{"n_mels": 80, "encoder_rnn_width": 96, "encoder_rnn": "gru", "decoder_norm": "layernorm", "decoder_activation": "gelu_tanh", "decoder_qk_norm": false, "learning_rate": 0.0015, "beta1": 0.9, "beta2": 0.95}
Rows from block 3 of the text decoder of a small encoder-decoder audio transcriber, named by matrix and row number. Rows with one number belong to one neuron. Each number is 128 + 24 x the weight over its row's rms, rounded and kept within 0 to 255. All counts start at 0.
Before each neuron's rows are labels from the 100 texts, of 14976, where the neuron reaches its highest value: "tokens" is the input token at the peak. Only what is clearly more common there than usual is listed. The data: short read English sentences (LibriTTS-R). In brackets: how many of the 100.
# fc1: MLP up (decoder.blocks.3.mlp.fc1.weight, 1536x256), inputs 172-255
# fc2: MLP down (decoder.blocks.3.mlp.fc2.weight, 256x1536, transposed), outputs 172-255

tokens: "v" (84); "b" (8)
fc1.572 [ 97 130  99 175 126 133 118 137 150 126 131 131  97 142 144 123 152 106 176 126 142 129 122  76 143 125 106  83 112 106 151 112 157  54 155 163 117  51 120 105 123 147 139 156 187 154 122 107  79 111 109 134 129 144 119 113 136 130 132  96 128  87 110 151 127 168 128 136 143 133 119 133 104 107 132 107 121 161 148 113 127 118 145 154]
fc2.572 [127  74 113 141 142 149 127 117 186 119 103 111 116 127 177 156 114  87 152  94 134 105 115 139  98 147 140  94 129 169 164 124 144 103 155 112 159 120 136 111 123 141 124 147 144 153  99 120 112  97 121 153 116 160 140 108  92 119 123  67 115 158 135  96 124 124 125  90 147 135 113 135 155 119 130  81 170  94 119 152 157 168 148 144]

tokens: "a" (65); "e" (35)
fc1.109 [119 153 133 122 175 116 120 127  98 172 129 125 150 161 158 166 124 141 124 166 122  95 108 179  99 137 188 124 123 109  99 114 117  90  93 101 123 117 121 150 125 125 143 128 147 153 125 134 121  65 114 145 150 121 175  94 118 125 121 127 130 114  53 140 134 141 144  93 127 121 105 146 144 121 129 136 110 118 131  99 123 112 115 150]
fc2.109 [127 116 111  92 148  81 114 156 156 114  92 145 133  87  82 129 146 132 101 164 104 160 128 127 136 118 116 156  84 149 153 151 102 145 170 130 132 114 142 152 145 129 142 109 136 176  88 131 104 150 137 117 120 117 109 134  79 135 125 175 127 164 125 125 151 149 183 150 133 143 126 141 143 112  98 130 121 145 108 127 157 147  91 132]

tokens: "h" (71); "w" (11)
fc1.417 [110 149 130  66 145 127 142 156 112 185  79 118 125 176 107 102 153 147 140 131 112 112 131  88 110 130  91 158 140 119 158 120 102 169 106  95 134 118 125  93  86 162 151 108 133 128 205 127 130 104 148 142  98 146 159 100  77 141 116 122 155  95 122 105 124 116 172 169 119 111 111 154 108 118  97  98 154 124 166 144 138  98 112 145]
fc2.417 [127 164  99 133 121 143 115 149  95 114 111 149 122 122 101 153 130 117 136  97 128 132 101 146 132  92 129 148 189 104 112 133 135 141 172 135 127  90 142 121 126 153 133 115 124 158 143  93 159 162 107 159 132 148 170 137 132 132 123  77  89 125 132 149 123 149 170 124 130  99 144 104 138 131 103 139 122 126 139 155 123 142  82 139]

tokens: "v" (99)
fc1.296 [116 128 119 223 138  89 118 163 160  98 122 123 111 137 129 136 138 136 149 145 148 111  89 108  89 110 121  72 119 104 145 105 148 131 153 136 132 106  82 121 159 172 154 115 138 121 102 152 117 124 129 135 143 156 137 147 140 139 106 114 113  80 111 111 101 118 161 126 124 164 117 137 146 150 118  93 119 130 113 114 137 120 151 116]
fc2.296 [116 106 128 137 150 119 135 108 138 131 113 137 137 111 128 150 100 122 105 147 126 112 109 103 100 141 134 141 111 146 110 119 147  87 131 120 132  80 129 101 130 122 123 161 125 161 103 146 139  99 174 110 140 100 127 116 126 153 130 144 130 127  98 170 119 106 102 128 128 125 105 101 140 132 118 104 135 171 126 116 123 157 164 122]

tokens: "h" (40); "r" (28); "n" (12); "m" (9)
fc1.51 [ 97 156 122 102 126 135 107 165 170 112 128 142 114 127 134 160 102 105 106 124 123  98 161  95 143 142  94  82 139 159 141  89 101 139 141 131 100 110 145  89 147 135 133 175 129 126 112 174 116 133 131 105 167 108 123 125 155 150 163 130 165 138 174 128 148 162  94 108 146 175 122 119 137 160 108 104 175 121 133 143 115 175  95 178]
fc2.51 [ 95 143 102 123 152 191 120 101 121 122 111 111 144 102 112 122 145 125 100  91 121 150 116 148 114 122 136 117 134 143 120 124 144  90 150  98 127 138 125 113 133 114 111 128 100 150 191 137 108 139 182 165 150 147 125 102 125 154 116 135 115 128 168 148 118 155 125 106 147 120 155 183 123  90 120 113  98 123 163 118 142 145 112 153]

tokens: "o" (100)
fc1.195 [130 116 122 178 123 121 126 118 130 114 139 151 116 103 103 124  96 121 141 108 105 143 118 158 154 112 156 154  98 125 135 169 107 131 168 145 175 138 118 148 131 128 130 118 104 121 100  91 138 139 126 127  99 175  98 127 135 105 141 114 120 114 150 105 123  93 159 153 107 151 118 151 136 120 157 112 120 152 114 162 152 119 183 157]
fc2.195 [145 113 142 131 151  91 158 155 128 128 120 141  92 141 109 125  99 132 148 103 144 132 113 161 148 144 140 116 115 170 123 123 104 156 113  95 121 141 136 152 117 139 148 149 175 134 102 166 139 118 118 118 143 146 111 131 100 139 109 142 104 155 116  86 172 129 129 106 118 100 119 126 183 138 156 122 113 143 165  89 129 108 109 138]

tokens: "n" (53); "y" (47)
fc1.321 [126 130 138 164 128 148 118 121 157  97 121 165 192 130 181 115 133 132 143 107 108 118 146 134 136 171 164  67 173  88 152  60 146 139 132 141 119 164 149  82 126 115 140 140 114 112 137 131  94 147 142 119 105 117 124 143 106 147 113 124 152 188 136 110 114 147 140 142 141 151 143 129 159 178 139 130 128 114 124 137  63 162 131 109]
fc2.321 [134 135 136 144 145 161 116 148 116 136 101 111 120 117 165  82 108 102  98 135 140 111 108 123 123 130 129 135 126 142 163 131 135 118 141 126 115 118 188 108  98 138 120 150 103 128 149 124 100 117 145 159 114 136 106 144 150 120 120 143 129 146 144 141 102 135 148 130 119 131 137 104 123 156 123  94 119 118 131 165 138 142 144 142]

tokens: "b" (52); "q" (42)
fc1.193 [162 137 124 183 186 117 105  87 129  91 156 140 146 131 142 122 107 108 122 105 186 127 163 105 119 161 157 127 146 160 103 146 158 132 143  98  80 129 135 154 106 163 102 108 116 120 118 165 122 150 133 119 181 154 106 116 111 119 142 154 110 128 161 141 145 134 113 143 123 162 137 154 121 110 173  94 122 124 177 100 127 152 123 128]
fc2.193 [134 164 126 126 146 139 118 192 118 109 119 114  91 153 134 145 136 113 118  98 161 129 138  77 133 171 187 140 112 142 174 140 115 150 125 127 132 142 130 158 133 127 107 144 166 106 134 125  96 115 121 107 101 165  88  73  86 106  92 135 102 121 157  83 154 183 153 159 104 141 112 123 129 104 135  91 109 110 137  97 138 149 140  96]

tokens: "v" (100)
fc1.13 [136  85  88 136 133 105 131 127  97 105 107 139 139 168 152 111 136 114 191 152 121 110  91 105  96 114  85  60  99 145 164 127 138 148 132 114 117  96 100  93 184 136 135  98 123 154 119 116  88 105 107 153 134 141 100  93  98 126 128 141 106 108 115  88 148 132 123  93 145 127 155 144 124 153 146 124 124 177 158 139 141 155 124 103]
fc2.13 [ 74 115 116 145 123 142  97 153 141 155 103 127 120  93 144  97 156 100 105 103 176 123  95 109  93 181 130  84 120 159 131 102 129  92 117 117  94 119 106 111 109 160 139 190 130 106 129 101 106 148 135 160 160 111 132 114 143 100 150 129 131 110 154 101 156 118  89 136 144 108 146 160 153 152 124 109 122 123 147  96 125 137 166 134]

tokens: " " (100)
fc1.80 [131 122  53 158 142 145 106 127 120 118  78 136 124 152 149  88 104 137 164 111 134 122 135 112 126 121 122  90 103 144 160 120 155 138 158 151 162 114 131 146 126 109 105  98 154  83 124 111 133 139 129 145 131  96 113 139 146 164 121 118 113 159 144  90 138 127 105 117 114 113 144 128 135 121 159 124  89  77 120 114 165 129 136  59]
fc2.80 [ 87 141 130 121  97 117 144 152 115 120 172 176 132  94 126 180 122 144  90 132 153 134 133 142 130 122 127 148 149  97  90 123 194 152 100 125 161 116 125 112 131 145  92 167 116 112  90 122 129 153 168 135 122 121 173 115 136 148 187 164 155 146 124 144  64 142 112 114 120 106 134  73 122 114 141 147 140  91 100 149 132 129 132 159]

tokens: "b" (61); "l" (39)
fc1.361 [163 109  90 164 207 189 148 117 149 105 136 155 112 151 114 145 135 142 152 102 130 121 161 103 126 119 129 149 146  91  85 167 151 148 130 115 177 111  88  95 106 111 123 146 140 104 126 160 129 128 131  92 116 122 148 124 191 156  93 138 151 111 131 138 128 160 171 119 106 159 122  93 130 134 153 122 126  88 141 128  81 112 145 192]
fc2.361 [139 114 111 138 131 130 130 131 117 179 150 139 162 149 138 142 148 118 121 126 140 162 100 109  92 104 117 161 159 104 122 125 135 135 170 128 113 179 136 130 150  93 127 137 144 126  90 135 144 155 129 161 137 124 123 119 143 159 118 169 126 105  91 127 112  89 130 101  67 130 159 162 136 131 117 128 168 148 127 117 127 120 102 141]

tokens: " " (100)
fc1.485 [121 165  83 113 153 162  89 156 146 174 146 142 152 120 124 125 130  87  98 145 168 117 141 105 125  93 113 121 153 118 123 148 111 111 112 129 178 140 136 172  97 102 119 115 101 108 147 135 122 108 128 151 162 122 120 123 119 128 126 111 144 129 172 106 129 114 110 128 115 133 117 123 111  86 150 105  82 130 124 126 174 124 102  72]
fc2.485 [ 83 162  97 137 120 146 136 180 123 125 190 143 156 171 119 147 119 107  63 122 151 152 177 129 152  83 114 140 132 106  84 137 160 152 133 183 138  89 157 129 145 131  97 108 160 164 122 148 153 129 130 126  72 162 138 125 126 137 172 121 125 105 120 114 101 124  66 166 136 106 125 114  91 141 111 115 165 103 112 131 180  89 110 129]

tokens: "v" (67); "h" (33)
fc1.324 [145  77 111 145 100 102 141 155 128  92 142 141 108 148 131 127 138 108 150 154 143  78 159  95 127  84  87  80 152 128 121 123 138 124 133 115 124  93 139 121 133 153 138  98 176 105 117 114 143 108  68 146 120 163 130 117  99 112 111 126 120 134 125 117 175 140 108 123 152 112 125 145 159 104 140  93 119 102 122 112 111 114 116 151]
fc2.324 [138  93 163 147 109 139 147  99 173 125 130 147 144 101 150 120 161  74 127 137 140 105 144  92 144 147 122 127 113 147 150 109 102 132 150 174 157 158 124  97 141 132 116 138 129 106 127 128 138 141  87 105 130  83 100 115 109 154 155 154 136 143 101 144 157 100 109  88 131 118 103 132 132  96  96 112 155 159 103 140 108 122 160 142]

tokens: "h" (100)
fc1.704 [141 143 124 168  84 129 117  95 131 154 110 103 139 129 134 112 108 150 115 134 118 102 118 158 151 110  92  92 120 139 112 105 135 106 136  84  89 108 112 129 144 117 153 102 123 125 145 148 143 124  95 118 111 117 118 152 114  86 134 124 133 115 137 130 167 118 120 126 108 129  83 121 154 140 144 134 122  91 122 108 100  85 156 153]
fc2.704 [119 103 161 153 166 137 127 111 155 158  89 132 142 154 125 110 114 111 158 145 140 138  94 169 108 113 134 100  45 125 102 140 163 124 127 138 142 163 156  88 126 113 125 176 124 139 125 110 116 104 137 109 118  91 115 146 116 126 109 144 154  89  75 137 118  94  77 178 109 142 105 172 188 152  88  84 148 129 123 145 116 135 123 106]

tokens: "v" (69); "h" (24)
fc1.180 [120 144 110 138 133 124 113 139 114 123 103 141 117 155 134 109 141 148 151 113 170 116 148  96 153 119 103  83 109 116 141 116 144 128 151 144 128 106 117 112 143 177 142 126 119 167 160 149  78 133 134 143 110 157  83  75 155  98 138 103 104 102 121 119 141 162 119 141 125 164 140 137 109 136 108  98 117 152 151 113 161 130 130 148]
fc2.180 [122 108 133 143 172 158 145 132 148 134 134 105 121 118 144 101 111 102 161 120 178 122 130  93  93 155 131 107 138 122 145 121 143  71 141 125  98  96 139 120 120 136 128 102 119 161  97 137 121 122 144 160 162 157 124 103 132 123 138  92 103 133 130 181 101 143 111 145 154 156 125 147 118 132 134 145 136 132 135 140 135 158 124 124]

tokens: "n" (80); "l" (18)
fc1.141 [113 113 127 131 143 104 113 129 133 114 145 175 125 135 176 128 142 152 146 180 103 146 143 107 118 144 161  92  87 168 143 107 146 157  97 101 106 125 131 112 140 120 114 120 154 111 135 177  68  93 149  77 152 144  55 154 146 132 136 123 137 142 110 139 119 153 127 109 189 145 114  83 121 132 131  98 142 141 133 143  96 158 125 126]
fc2.141 [148 141  92 134 116 136 150 107 132 127 185 153 129 108 105 139 123 151 111 118 143 131 143 168 144  90 173 145 154 129 132 124 161 115 140 115 139  99 130 152 164 129 132 144 126 105 134 127 155 112 106 110  84  79 127 148 119 145 113 138 117 143 142 126 131  86 141 133 141 113 129  64 144 129 130 147 118 143 141 151  93 144 141 153]

tokens: "h" (96)
fc1.238 [136 151 117 105 158 129 134 113  86 125  81 130 136 114 166 110  85 126 145 132 134  47  74  92  87  81  68  71 122 149 155  91 134  99  88 101  94 164 122 140  94 122 162 111 152 110 154 102 161 140  97 144 168 131 172 101 103 150  99  80 158 110 140 100 148 123 144 113 120 147 123 155  98 147 141 110 143 105 159 109 107 118 109 109]
fc2.238 [140 136 148 132 121 158 137 113 165 131 139 147 130 137 152 115 134 149 115 140 143  70 162 169  79 172 118 107 127 176 139 125 140 119 101  93 126 110 176 116 142 118 133 179 123  94 122 130 131 131 154 137 115 127 165  99 116 165 155 111 109  84 176 157 165 178 130 137 179 117 146 111 142  97  99 117 139 144 108 157 112 174 112 130]

tokens: "c" (56); "n" (23); "<end>" (11); "j" (8)
fc1.379 [105 113  61 110 132 131 101 106 112  76 109 117 118 155 117  92 127 129 106 123 135  81 124 104  98 180 166  95 142 138 164 149 133  82 130 112 146 135 147 133 146  88  97 137  71  96 119 145 117 162 157 195 145  97  79 133 143 151 163 110 137 141 125 118 159 100  95 121 126  93 151 100  92 136 109 154 157 141 116 144  95 164 100 132]
fc2.379 [196 136 142 131 145 163 152 122 133 129 121 134  85 183 159 124 153 105 106 131 101 129  70 154 137 165 150 154 107 158 170  97 115 118  91 137 133 138 143 158 104 123 165 134 115 131 123 154  89 112 119 137 107 133 124 136 111 130 128 157 120 131 128 154 177 134 139 149 118 137 176 146  66 128  83 137 105 146 146 132 125 118  83 127]

tokens: "a" (79); "i" (18)
fc1.78 [106 136 134 129 127 156 120 127 102 145 119  81 175 168 147 121 110 143 143 133 126 134 144 144 159 115 119 127 105 170 119 126 138 133 135 127 112 128 101 148 124 150 148 109 159 100 130 138 134 155  95  72 127 112 146 147 156 110 118 137 148 130 157 111 147 176 159 116 105 141 133 132 140  82 118 101  83 142 131 150 181 106 163  73]
fc2.78 [ 77 125 123 130 133 131 110 149  91 128 128 188  87 116  86 104 113 180 103 116 119 139 102 101  90 149 174 112  87 134 136 105 137 146 126 134 116 129  97 159 159 145 163 151 135 129 116  93 149  98 135 137 114 119 129 114 110 152 130 109 157 134  97 152 179 143 131 113 132 139 155 134 146 150 108 129  94 101 108  89 146 149 130 121]

tokens: "c" (75); "p" (24)
fc1.197 [151 130  87 116 111 116  86 148 153 111 128 135  96 116 145 117 114 103 140 115 134  79 140 164 119 135 131 145 144 177 155 100 177  76 167 132 131 105 109 111 134 147 153  89 138 114 125 114 150 115 141 192 146 118 132 126 126 151 111 109 138 147 143 132  85 148  88  57 152 146 156 139  83 124 179 125 150 112 132 127 105 134 101 105]
fc2.197 [132 157 157  96 149 147 104 130 115 129 133 137 131 120 108 108 131  99 169  94 147 148 134 171  85 148 165 152 126 105 155 128 115 150 140  86 174 166 153 136 140 113 109 132 157 158 111 103 127  84  94 148 137 114 110 147 169  77 121 177 127 100 135 108 110 138 130 126 121 125 107 119 149 101 143 102 157 121  92 112  79 117 167  92]

tokens: "v" (96)
fc1.178 [156  93 121 158 143 128  95 156 144  81 126 127  89 136 152 107  74 130 148  96 134 143 113  97 121 116 152  96 158 123 186 142 123  89 159 108  78 121 133 133 137 104 147 126 169 169 142 145 113 120 141 126 138 120 148 116  90 135 124 153 124 143 129 131 104 153 132 137 146 190 169 154 103 140 123 125 152 137 121 135  94 135  79 154]
fc2.178 [139 142  99 113 139 132 110 103 157 146 101 118 191 136 156 128 136  93 125 122 129 117 117 127 142 128 107  90 142  89 124 182 117 115 139 116 118 151 126 123 123 103 108 103 108 129 106 116 166 126 148 123 113 103 191 161 129 126 137 135 122 124 150 177 111 126 119 116 137 130 148 119 109 105 115 158 122 146  89 154 119 182 107 105]

tokens: "a" (55); "o" (35); "'" (8)
fc1.596 [145 120 109 104 109 116 143 140  78 148 130 130  97 142 107 125 129 130 136 148 147 143 123 112 176 133 158 124 127 115 125 136 133 114 107  67 141 142 103 158 121 133  90 118 150 145 153  98 183 138 154 176 104  91 109 143 127  87 128 175 186 146 118 138 127 134 118 130 104 148 148 111  68 123 130 116 125 105 128 139 165 104 148 153]
fc2.596 [152 111 111 129  73 156 151 167 130  93 110 118  85 172 141 185  93 170 138 119 125 134 138 110  89 120 109 164 155 145 158 115 137 116 161 167  99 136 131 167 159 154 130 113 143 119 146 138 120 151 112  95 100 143  78 130 134 154 130 105 151 135 160 146 141 132 158  93 146 135 143 168 133  92  89 122 122  91 132 135 136 104 185 147]

tokens: "c" (81); "p" (15)
fc1.460 [ 93 120 108 137 137 150  91 138 123 124 146 112  80  97 131 159 111  92 127  99 136 117 133 151 131  96 122  99 137 122 133 138 124 103 184 131 112 112 155 123 127 116 106 141 101 117 130 116 146 130 119 132 125 132 119 165 113  78 120 142  92 164 147  97 129 170 104  67 150 149 125 124  70  95 118 109 142  95 132 143 124 165 132 105]
fc2.460 [107 146 137  96 127 142 111  61 117 119 127 114 115 125 134 134 165 155 156 166 138 158 108 139 100 195 138 146 133 104 170 131 126 126 144 157 174 153 141 134  91  90 109  73 143 158 154 122 130 149 113 139 133 119 127 149 147 104 104 170 120 105 129 142 140 142 140  91  95 140  99  78 137 112  92 141 109 153 127 167 137 119  91 109]

tokens: "o" (99)
fc1.422 [161  67 115  93  77 143 110 153 116 148 129 144 126 123 134 150  96 169  83 132 128 117 150 144 155 123 135  97 104 123 129 104 149 159 161 109 147  82 134 159 139 129 151 137 162 109 136 175 109  90 100 133 149 119 115 129 151 133  99 138 134 121  89  99 144  99 106  77 121 137  63 129 115 115 131 121 128 136 128 147 104 145 124 104]
fc2.422 [156  76 130 134 138 143  99  94 141 139 135 113 123 112 115 141 138 103 148 119 132 108 153 140 116 133 122  94 178 191 144 142 142 122 182 147 117 115  99  85 186 126 120 153 103 155 140 155  74 137 102 160 149 142 143 109 161 115 123 143 129 119 140 110 114 144 147 144 145 137 123 107 121 127  82 123 126 106 136  82  69 136 135 124]

tokens: "o" (62); "i" (38)
fc1.412 [113 137 148 131 123 108 160 131  91 121 140 120 120 156  99 135 121 142 118 118 148 120 113 150 122 111 182 153  97 161 133  86 116 140  99 153 160 148 132 161 139  96 157 128 122 111 151 108  94 156 121 139 145 118 108 119 126 104 134 145 138 124  81 131 160 110 160 130  94  93 106 125 186 108 114 119  83 140 106 153 139 150 117 157]
fc2.412 [138 130 184 156 127 129  87 146 155 120 129 106 121 142 116 118 122  89 139 125 165 139 129 104 156 176 146 105 130 136 140 113 125 162 135 126 168 115 115  93 136 155  99 128 157 171  79 138  98 147 138 162 175 116 153 132 135 109  85 145  94 117 173 116 154 171 125 101 132 121 116 121 130 103  94 120 120 124  92  57  86  91 159 129]

tokens: "n" (100)
fc1.414 [116 134 135 181 111 132  92 114 109  94 145 160 146  96 152 117 119 151 110 128 110 114 133 115 145 133 147  84 111 148 153 122 121 161 155 134 126 136 115 108 114 121  93 102 127  61 162 108  90  82 116 129 116 137 112 149 104 115 127  94 140 123 104 142 139 110 129 103 155 142 130 139 135 156 141  89 127  94 183 117  80 140 146 129]
fc2.414 [140 119 147 104 127 129 128 115 131 127 104 116 125 138 139 120 113 150 130 130 110 121 142 149 125 165 174 118 101 118 110 119 172 127 133 122 109  98 129 119 153 122 102 147 139 105 161 160  88  89  81 121 111 101 125 147 118 142 150 151 102 119 104 163 140 105 129 123 155 143 103 117 156 153 117 111 109 164 136 142  92 161 119 138]

tokens: "o" (100)
fc1.317 [181 114 140 141 126 108 136 110 136  95 134 115 136 151  55 140 140 125 111 156  98 157 154 166 139 117 143 145 115 141 160 126 134 124 119  89 140 154 123 134 146 131  88 104  94 159 114  66 119 124 108 178  98 137 170 126 104 119 121 114 146 111 122 107 134 135 147 176 111 111 171 139 160 138 114 129  83 115 131 109 116 129 151 109]
fc2.317 [142 141 167 141 119  99 168 165 108 111 167 157 107 104 104  65 130 128  95 112 108 127 104 159 121 145 156 110 120 134 153 112  91 149 122 136  64 119 139 126 148 136 149 124 113 120 130 137  98 166 125 116 115 113 149 105  82 142 152 124 124 150 139 138 161 107 129 123 128 166 146 123 144 168 115 112 117 181 149 130 117 143  99 156]

tokens: " " (97)
fc1.142 [160 142  87 104 111 122  82 163 136 113 138 113 132 122 152 102 107 143 167  97 128 114 135  78 130 134 127 116 151 153 140 125 100 125 186 111 132 153 140  93 151 119 120 103 135  90 151  82 105 119 107 129 139 152 106 149 112 117 121 137  86 145 126 119 108 144 109 118 165 152 181  75  96 135 142 108 132 150 124 135 140 153 115 145]
fc2.142 [ 72 132 152 146 110 165 106  95 147 106 127 125 131 129 148 136 150 129  99  80 110 116 108 104 141 189 132 146 149  95 123 145  80 119  80 179 157 118 139 129 106  79 122 133 105 143 140 136 118 134 124 148 142 154 134 135 102  92 148 108 117 130 122 123  89 113 117 114 170 175 114 120  85 166 102 136 107  64 152 122 147 101 133 165]

tokens: " " (100)
fc1.598 [104 124 164 140 119 132 127 119 120 107 119 136 157 118  98 150  53 149 162 146 162 119 166 135  97 119 114 111 130 164 119 138 163  87 121 141 119 147 120 138 121 143 149 117 101 121  90 124 135 116 147 139 121 136  96 148 134 168 126  72 126 112 131 134 146 109 123 133  83 112 135 156 130  81 116  93 161  94 134 122 181 124 128  85]
fc2.598 [120 133 124 113 130 102 128 136 120 109 141 150 102  97  75 119 118 130  87 111 136 141 157 111 112 121 134 118 122 118 106  89 142 111 122 129 149 132 138 138 138 123 143 138 145  92 138 143 135 151 138 136 120 143 141 171 147 143 136 128 147 149 101 146 102 159 121 178 118 131 119 122  95 101 134 150 157 162  96  88 162 137 113 144]

tokens: "n" (86); "b" (14)
fc1.316 [139 117 117 107 123 139  62 116 111 119  94 159 147 129 127 146 166 130 152 122 141  99 138  80 185 150 127  81 123 132 163 107 152  84 163 114 147  91 100 119 115 122 163 134 188 120 120 142  96 101 103 117 158 126 103 151 153 116 111 111 100 143 144 118 143 111 122 108 151 149 123 119 124 147 108  89 111  93 125 118 128 132 121 116]
fc2.316 [121 161 143 125 146 155  93 145 151 120 103 124 127 135 139 129 116 111 143  97 153 103 121 140 123 139 182 138 145 139 142 161 140 108 143 134 120 124 112 126  97 116  90 123 146 147 126 120 131 125 122 168 128 138 131 103 130 124  87 153 107 131 165 104 152 138 153 152 136 108 114 141 114 114 117  68 127 122 124 124  81 115 144 133]

tokens: "n" (74); "i" (23)
fc1.429 [106 121 105 115 112 102 146 145 166 142 148 101 136 123 147 105  90 172 124 130 119 126 100 145 139 147 139 104  87 123  84 154 125 145 120 194 139 108 121  99 125 108 121 136 152  76 138 145 139 119 123  71  98 141  65 138 143  97 111 126 150 133 131 147 140 135 138 142 108 104 124 136 189 107 140 156 109 135 109 119 121 129 126 128]
fc2.429 [134 123 169 108 110 148 111 132 117 148 143 133 154 136 150  98 160 168 175 108 107 144 155 112 148 125 160 168 120 141 134 135 105 160 144 128 126 126 157 121 135 111 106 111 132 139 157 180 149 142 104 101 137 129 134 164 127  86  79 151 142 105 101 108  94 163 127 131 135 161 130  91 142 134 116 156 124 127 135 102 111  87 145 130]

tokens: "h" (48); "n" (28); "r" (9)
fc1.494 [164 172  92  95 116 114 111 150 144 140 137 115 113 105 128 145 143 132 134 145 104 122 150 108 167  96 148 141 136 109 151  95 143 112 121 111 133 126 134  77 150 178 113 145 135 145 129 106 120 112 141 135 127 139 114 107  91 145 131 154 145 144 175 132 120 114 117 112 147 149 151 147  99 138 131 107 132 122 141 131  94 135 112 143]
fc2.494 [136 124 150  89 126 188  89  71 147 116  99  94  89 127 134 123 140 112 141 111 103 124 107 107 117 121 171 113 147 123 125 122 149 121 192 148 157  88 126 128  86 119  96 142 110 159 139 118 115 118 150 161 158 116 162 115 138 109 126 142 116 127 171 156 107  99 120 117 126 140 169 140  92 141  99 123 106 102 154 125 125 162 134 152]

tokens: " " (86); "'" (14)
fc1.216 [116 152 123 175 108 101 140 142 106 104  89 140 117 140 168 143 111 150 160 134 134 118 156 128 119  81  74 124 132 130 126 125 117 161 134 125 134 131  97 113 126 134 158 113  84 119 145 123 166 117 129 105 163 144 183 154  97 155 152 124 113 142 122 140 105 114 123 139 132 113 119 136 119 133 173 142 118  95 112 149 124 121  93 110]
fc2.216 [112 141 139 113 124 155 110 166 162 142 147 174 131 114 170 176 150 134 143 185 143 132 132 153 124  70 107  92 147 116  98 129 158 129 153 106 133  84 110 117 101 125 136 123 147 103 118 125 154 113 103 119 118 107 114 130 147 145 126 133 140 127 144 148 169 143 123 139  99 125 115 122 151 109 166 155 148 107 125  98  99 124 110 119]

tokens: " " (100)
fc1.619 [107 119 130 171 125  97 133 117 117 141 127 108 119 157 119 131 106 135 130 125 143 115 150 108 144  75 137 104 157 136 131  92 159 117 143 114 161 126 124 118 163 102 115 119 124 153 158 109 117 145 128 123 136  80 152 126 128 117 123 136  85 137 142 121 164 126 123  83 148 120 123 118 131  75 133 166 107 155  92 116 172 130 104  99]
fc2.619 [122 123 160 123  79 156 118  86 129 144 143 171 115  97 146 114  89  77  98 106 148 152 155 145  83 150 143  90 136 130  75 145 128 104 136 181 141  74 160 137 115 136 111 103 103 146 126 159 130 179 134 123 129 134 113 161 134 111 112 141 112 128 114 162 147 200 119 143 149 142 158 157 101 135 134 147 149 108 113  98 125 121 146 132]

tokens: "h" (94)
fc1.593 [105 119  61 153 137 122 158 117 126 117 125 115 113  96 129 153 127 105 128 127 133 120 115 115 145 135 111 138 105 119 178  89 130 131 144 101 138 118 134 119 152 138 160 120 138 175 104 161  69  96 132 135 165 153 144  77 101 149 173 132  75 106 109 107 161 157 155 156 156 132 166 151 116 110 151 130 123 172 171  89 137 115 125 119]
fc2.593 [157 134 111 116 126 172  88 100 145 133 133 122 115  94 141 118 132 140 151 132 134 103  59 102 101 122  85  78 136 149 137 143 162 142 107  93 118  75  84 126 137 111 165 120 135 167 128 132 110 116 139 154 145 113 165 118 144 137 119 100 120 127 145 105 107 162 104  93 168 120 126 125 127 148 133  88 152 127 134 148 111 148 143 117]

tokens: "v" (44); "w" (30); "t" (26)
fc1.659 [156 111  62 137 105  77 119 130 110 123 119 125 102 110 123  92 129 174 102 126 120 100 126  97 119 134  96  81 166 132 161 128 115 132 147 111 131 125 153  75 140 110 125 119 152 198 140 148 134 152 126 124 133 125 170 191  85 151 126 120 159 126  87 141 123 104 102 102 131  89 141 117 150 126 118 127 133 148 114 112 158 136 127 149]
fc2.659 [126 118 113 137 141 143 123  99 160 112 130 110 128  90 111 126 123 109 115  45 105 135 118 123  94 171 101 123 140 170 143 119 147 146 147 139 106 146 176 143 106  87 141  97 141 131 131  86 152 116 124 104 135 157 140 112 140 140 142 105 132 118 147 133 131 153 134  86 162 113 156 177 121 135 125 134 144 178 119 127 160 151 126 125]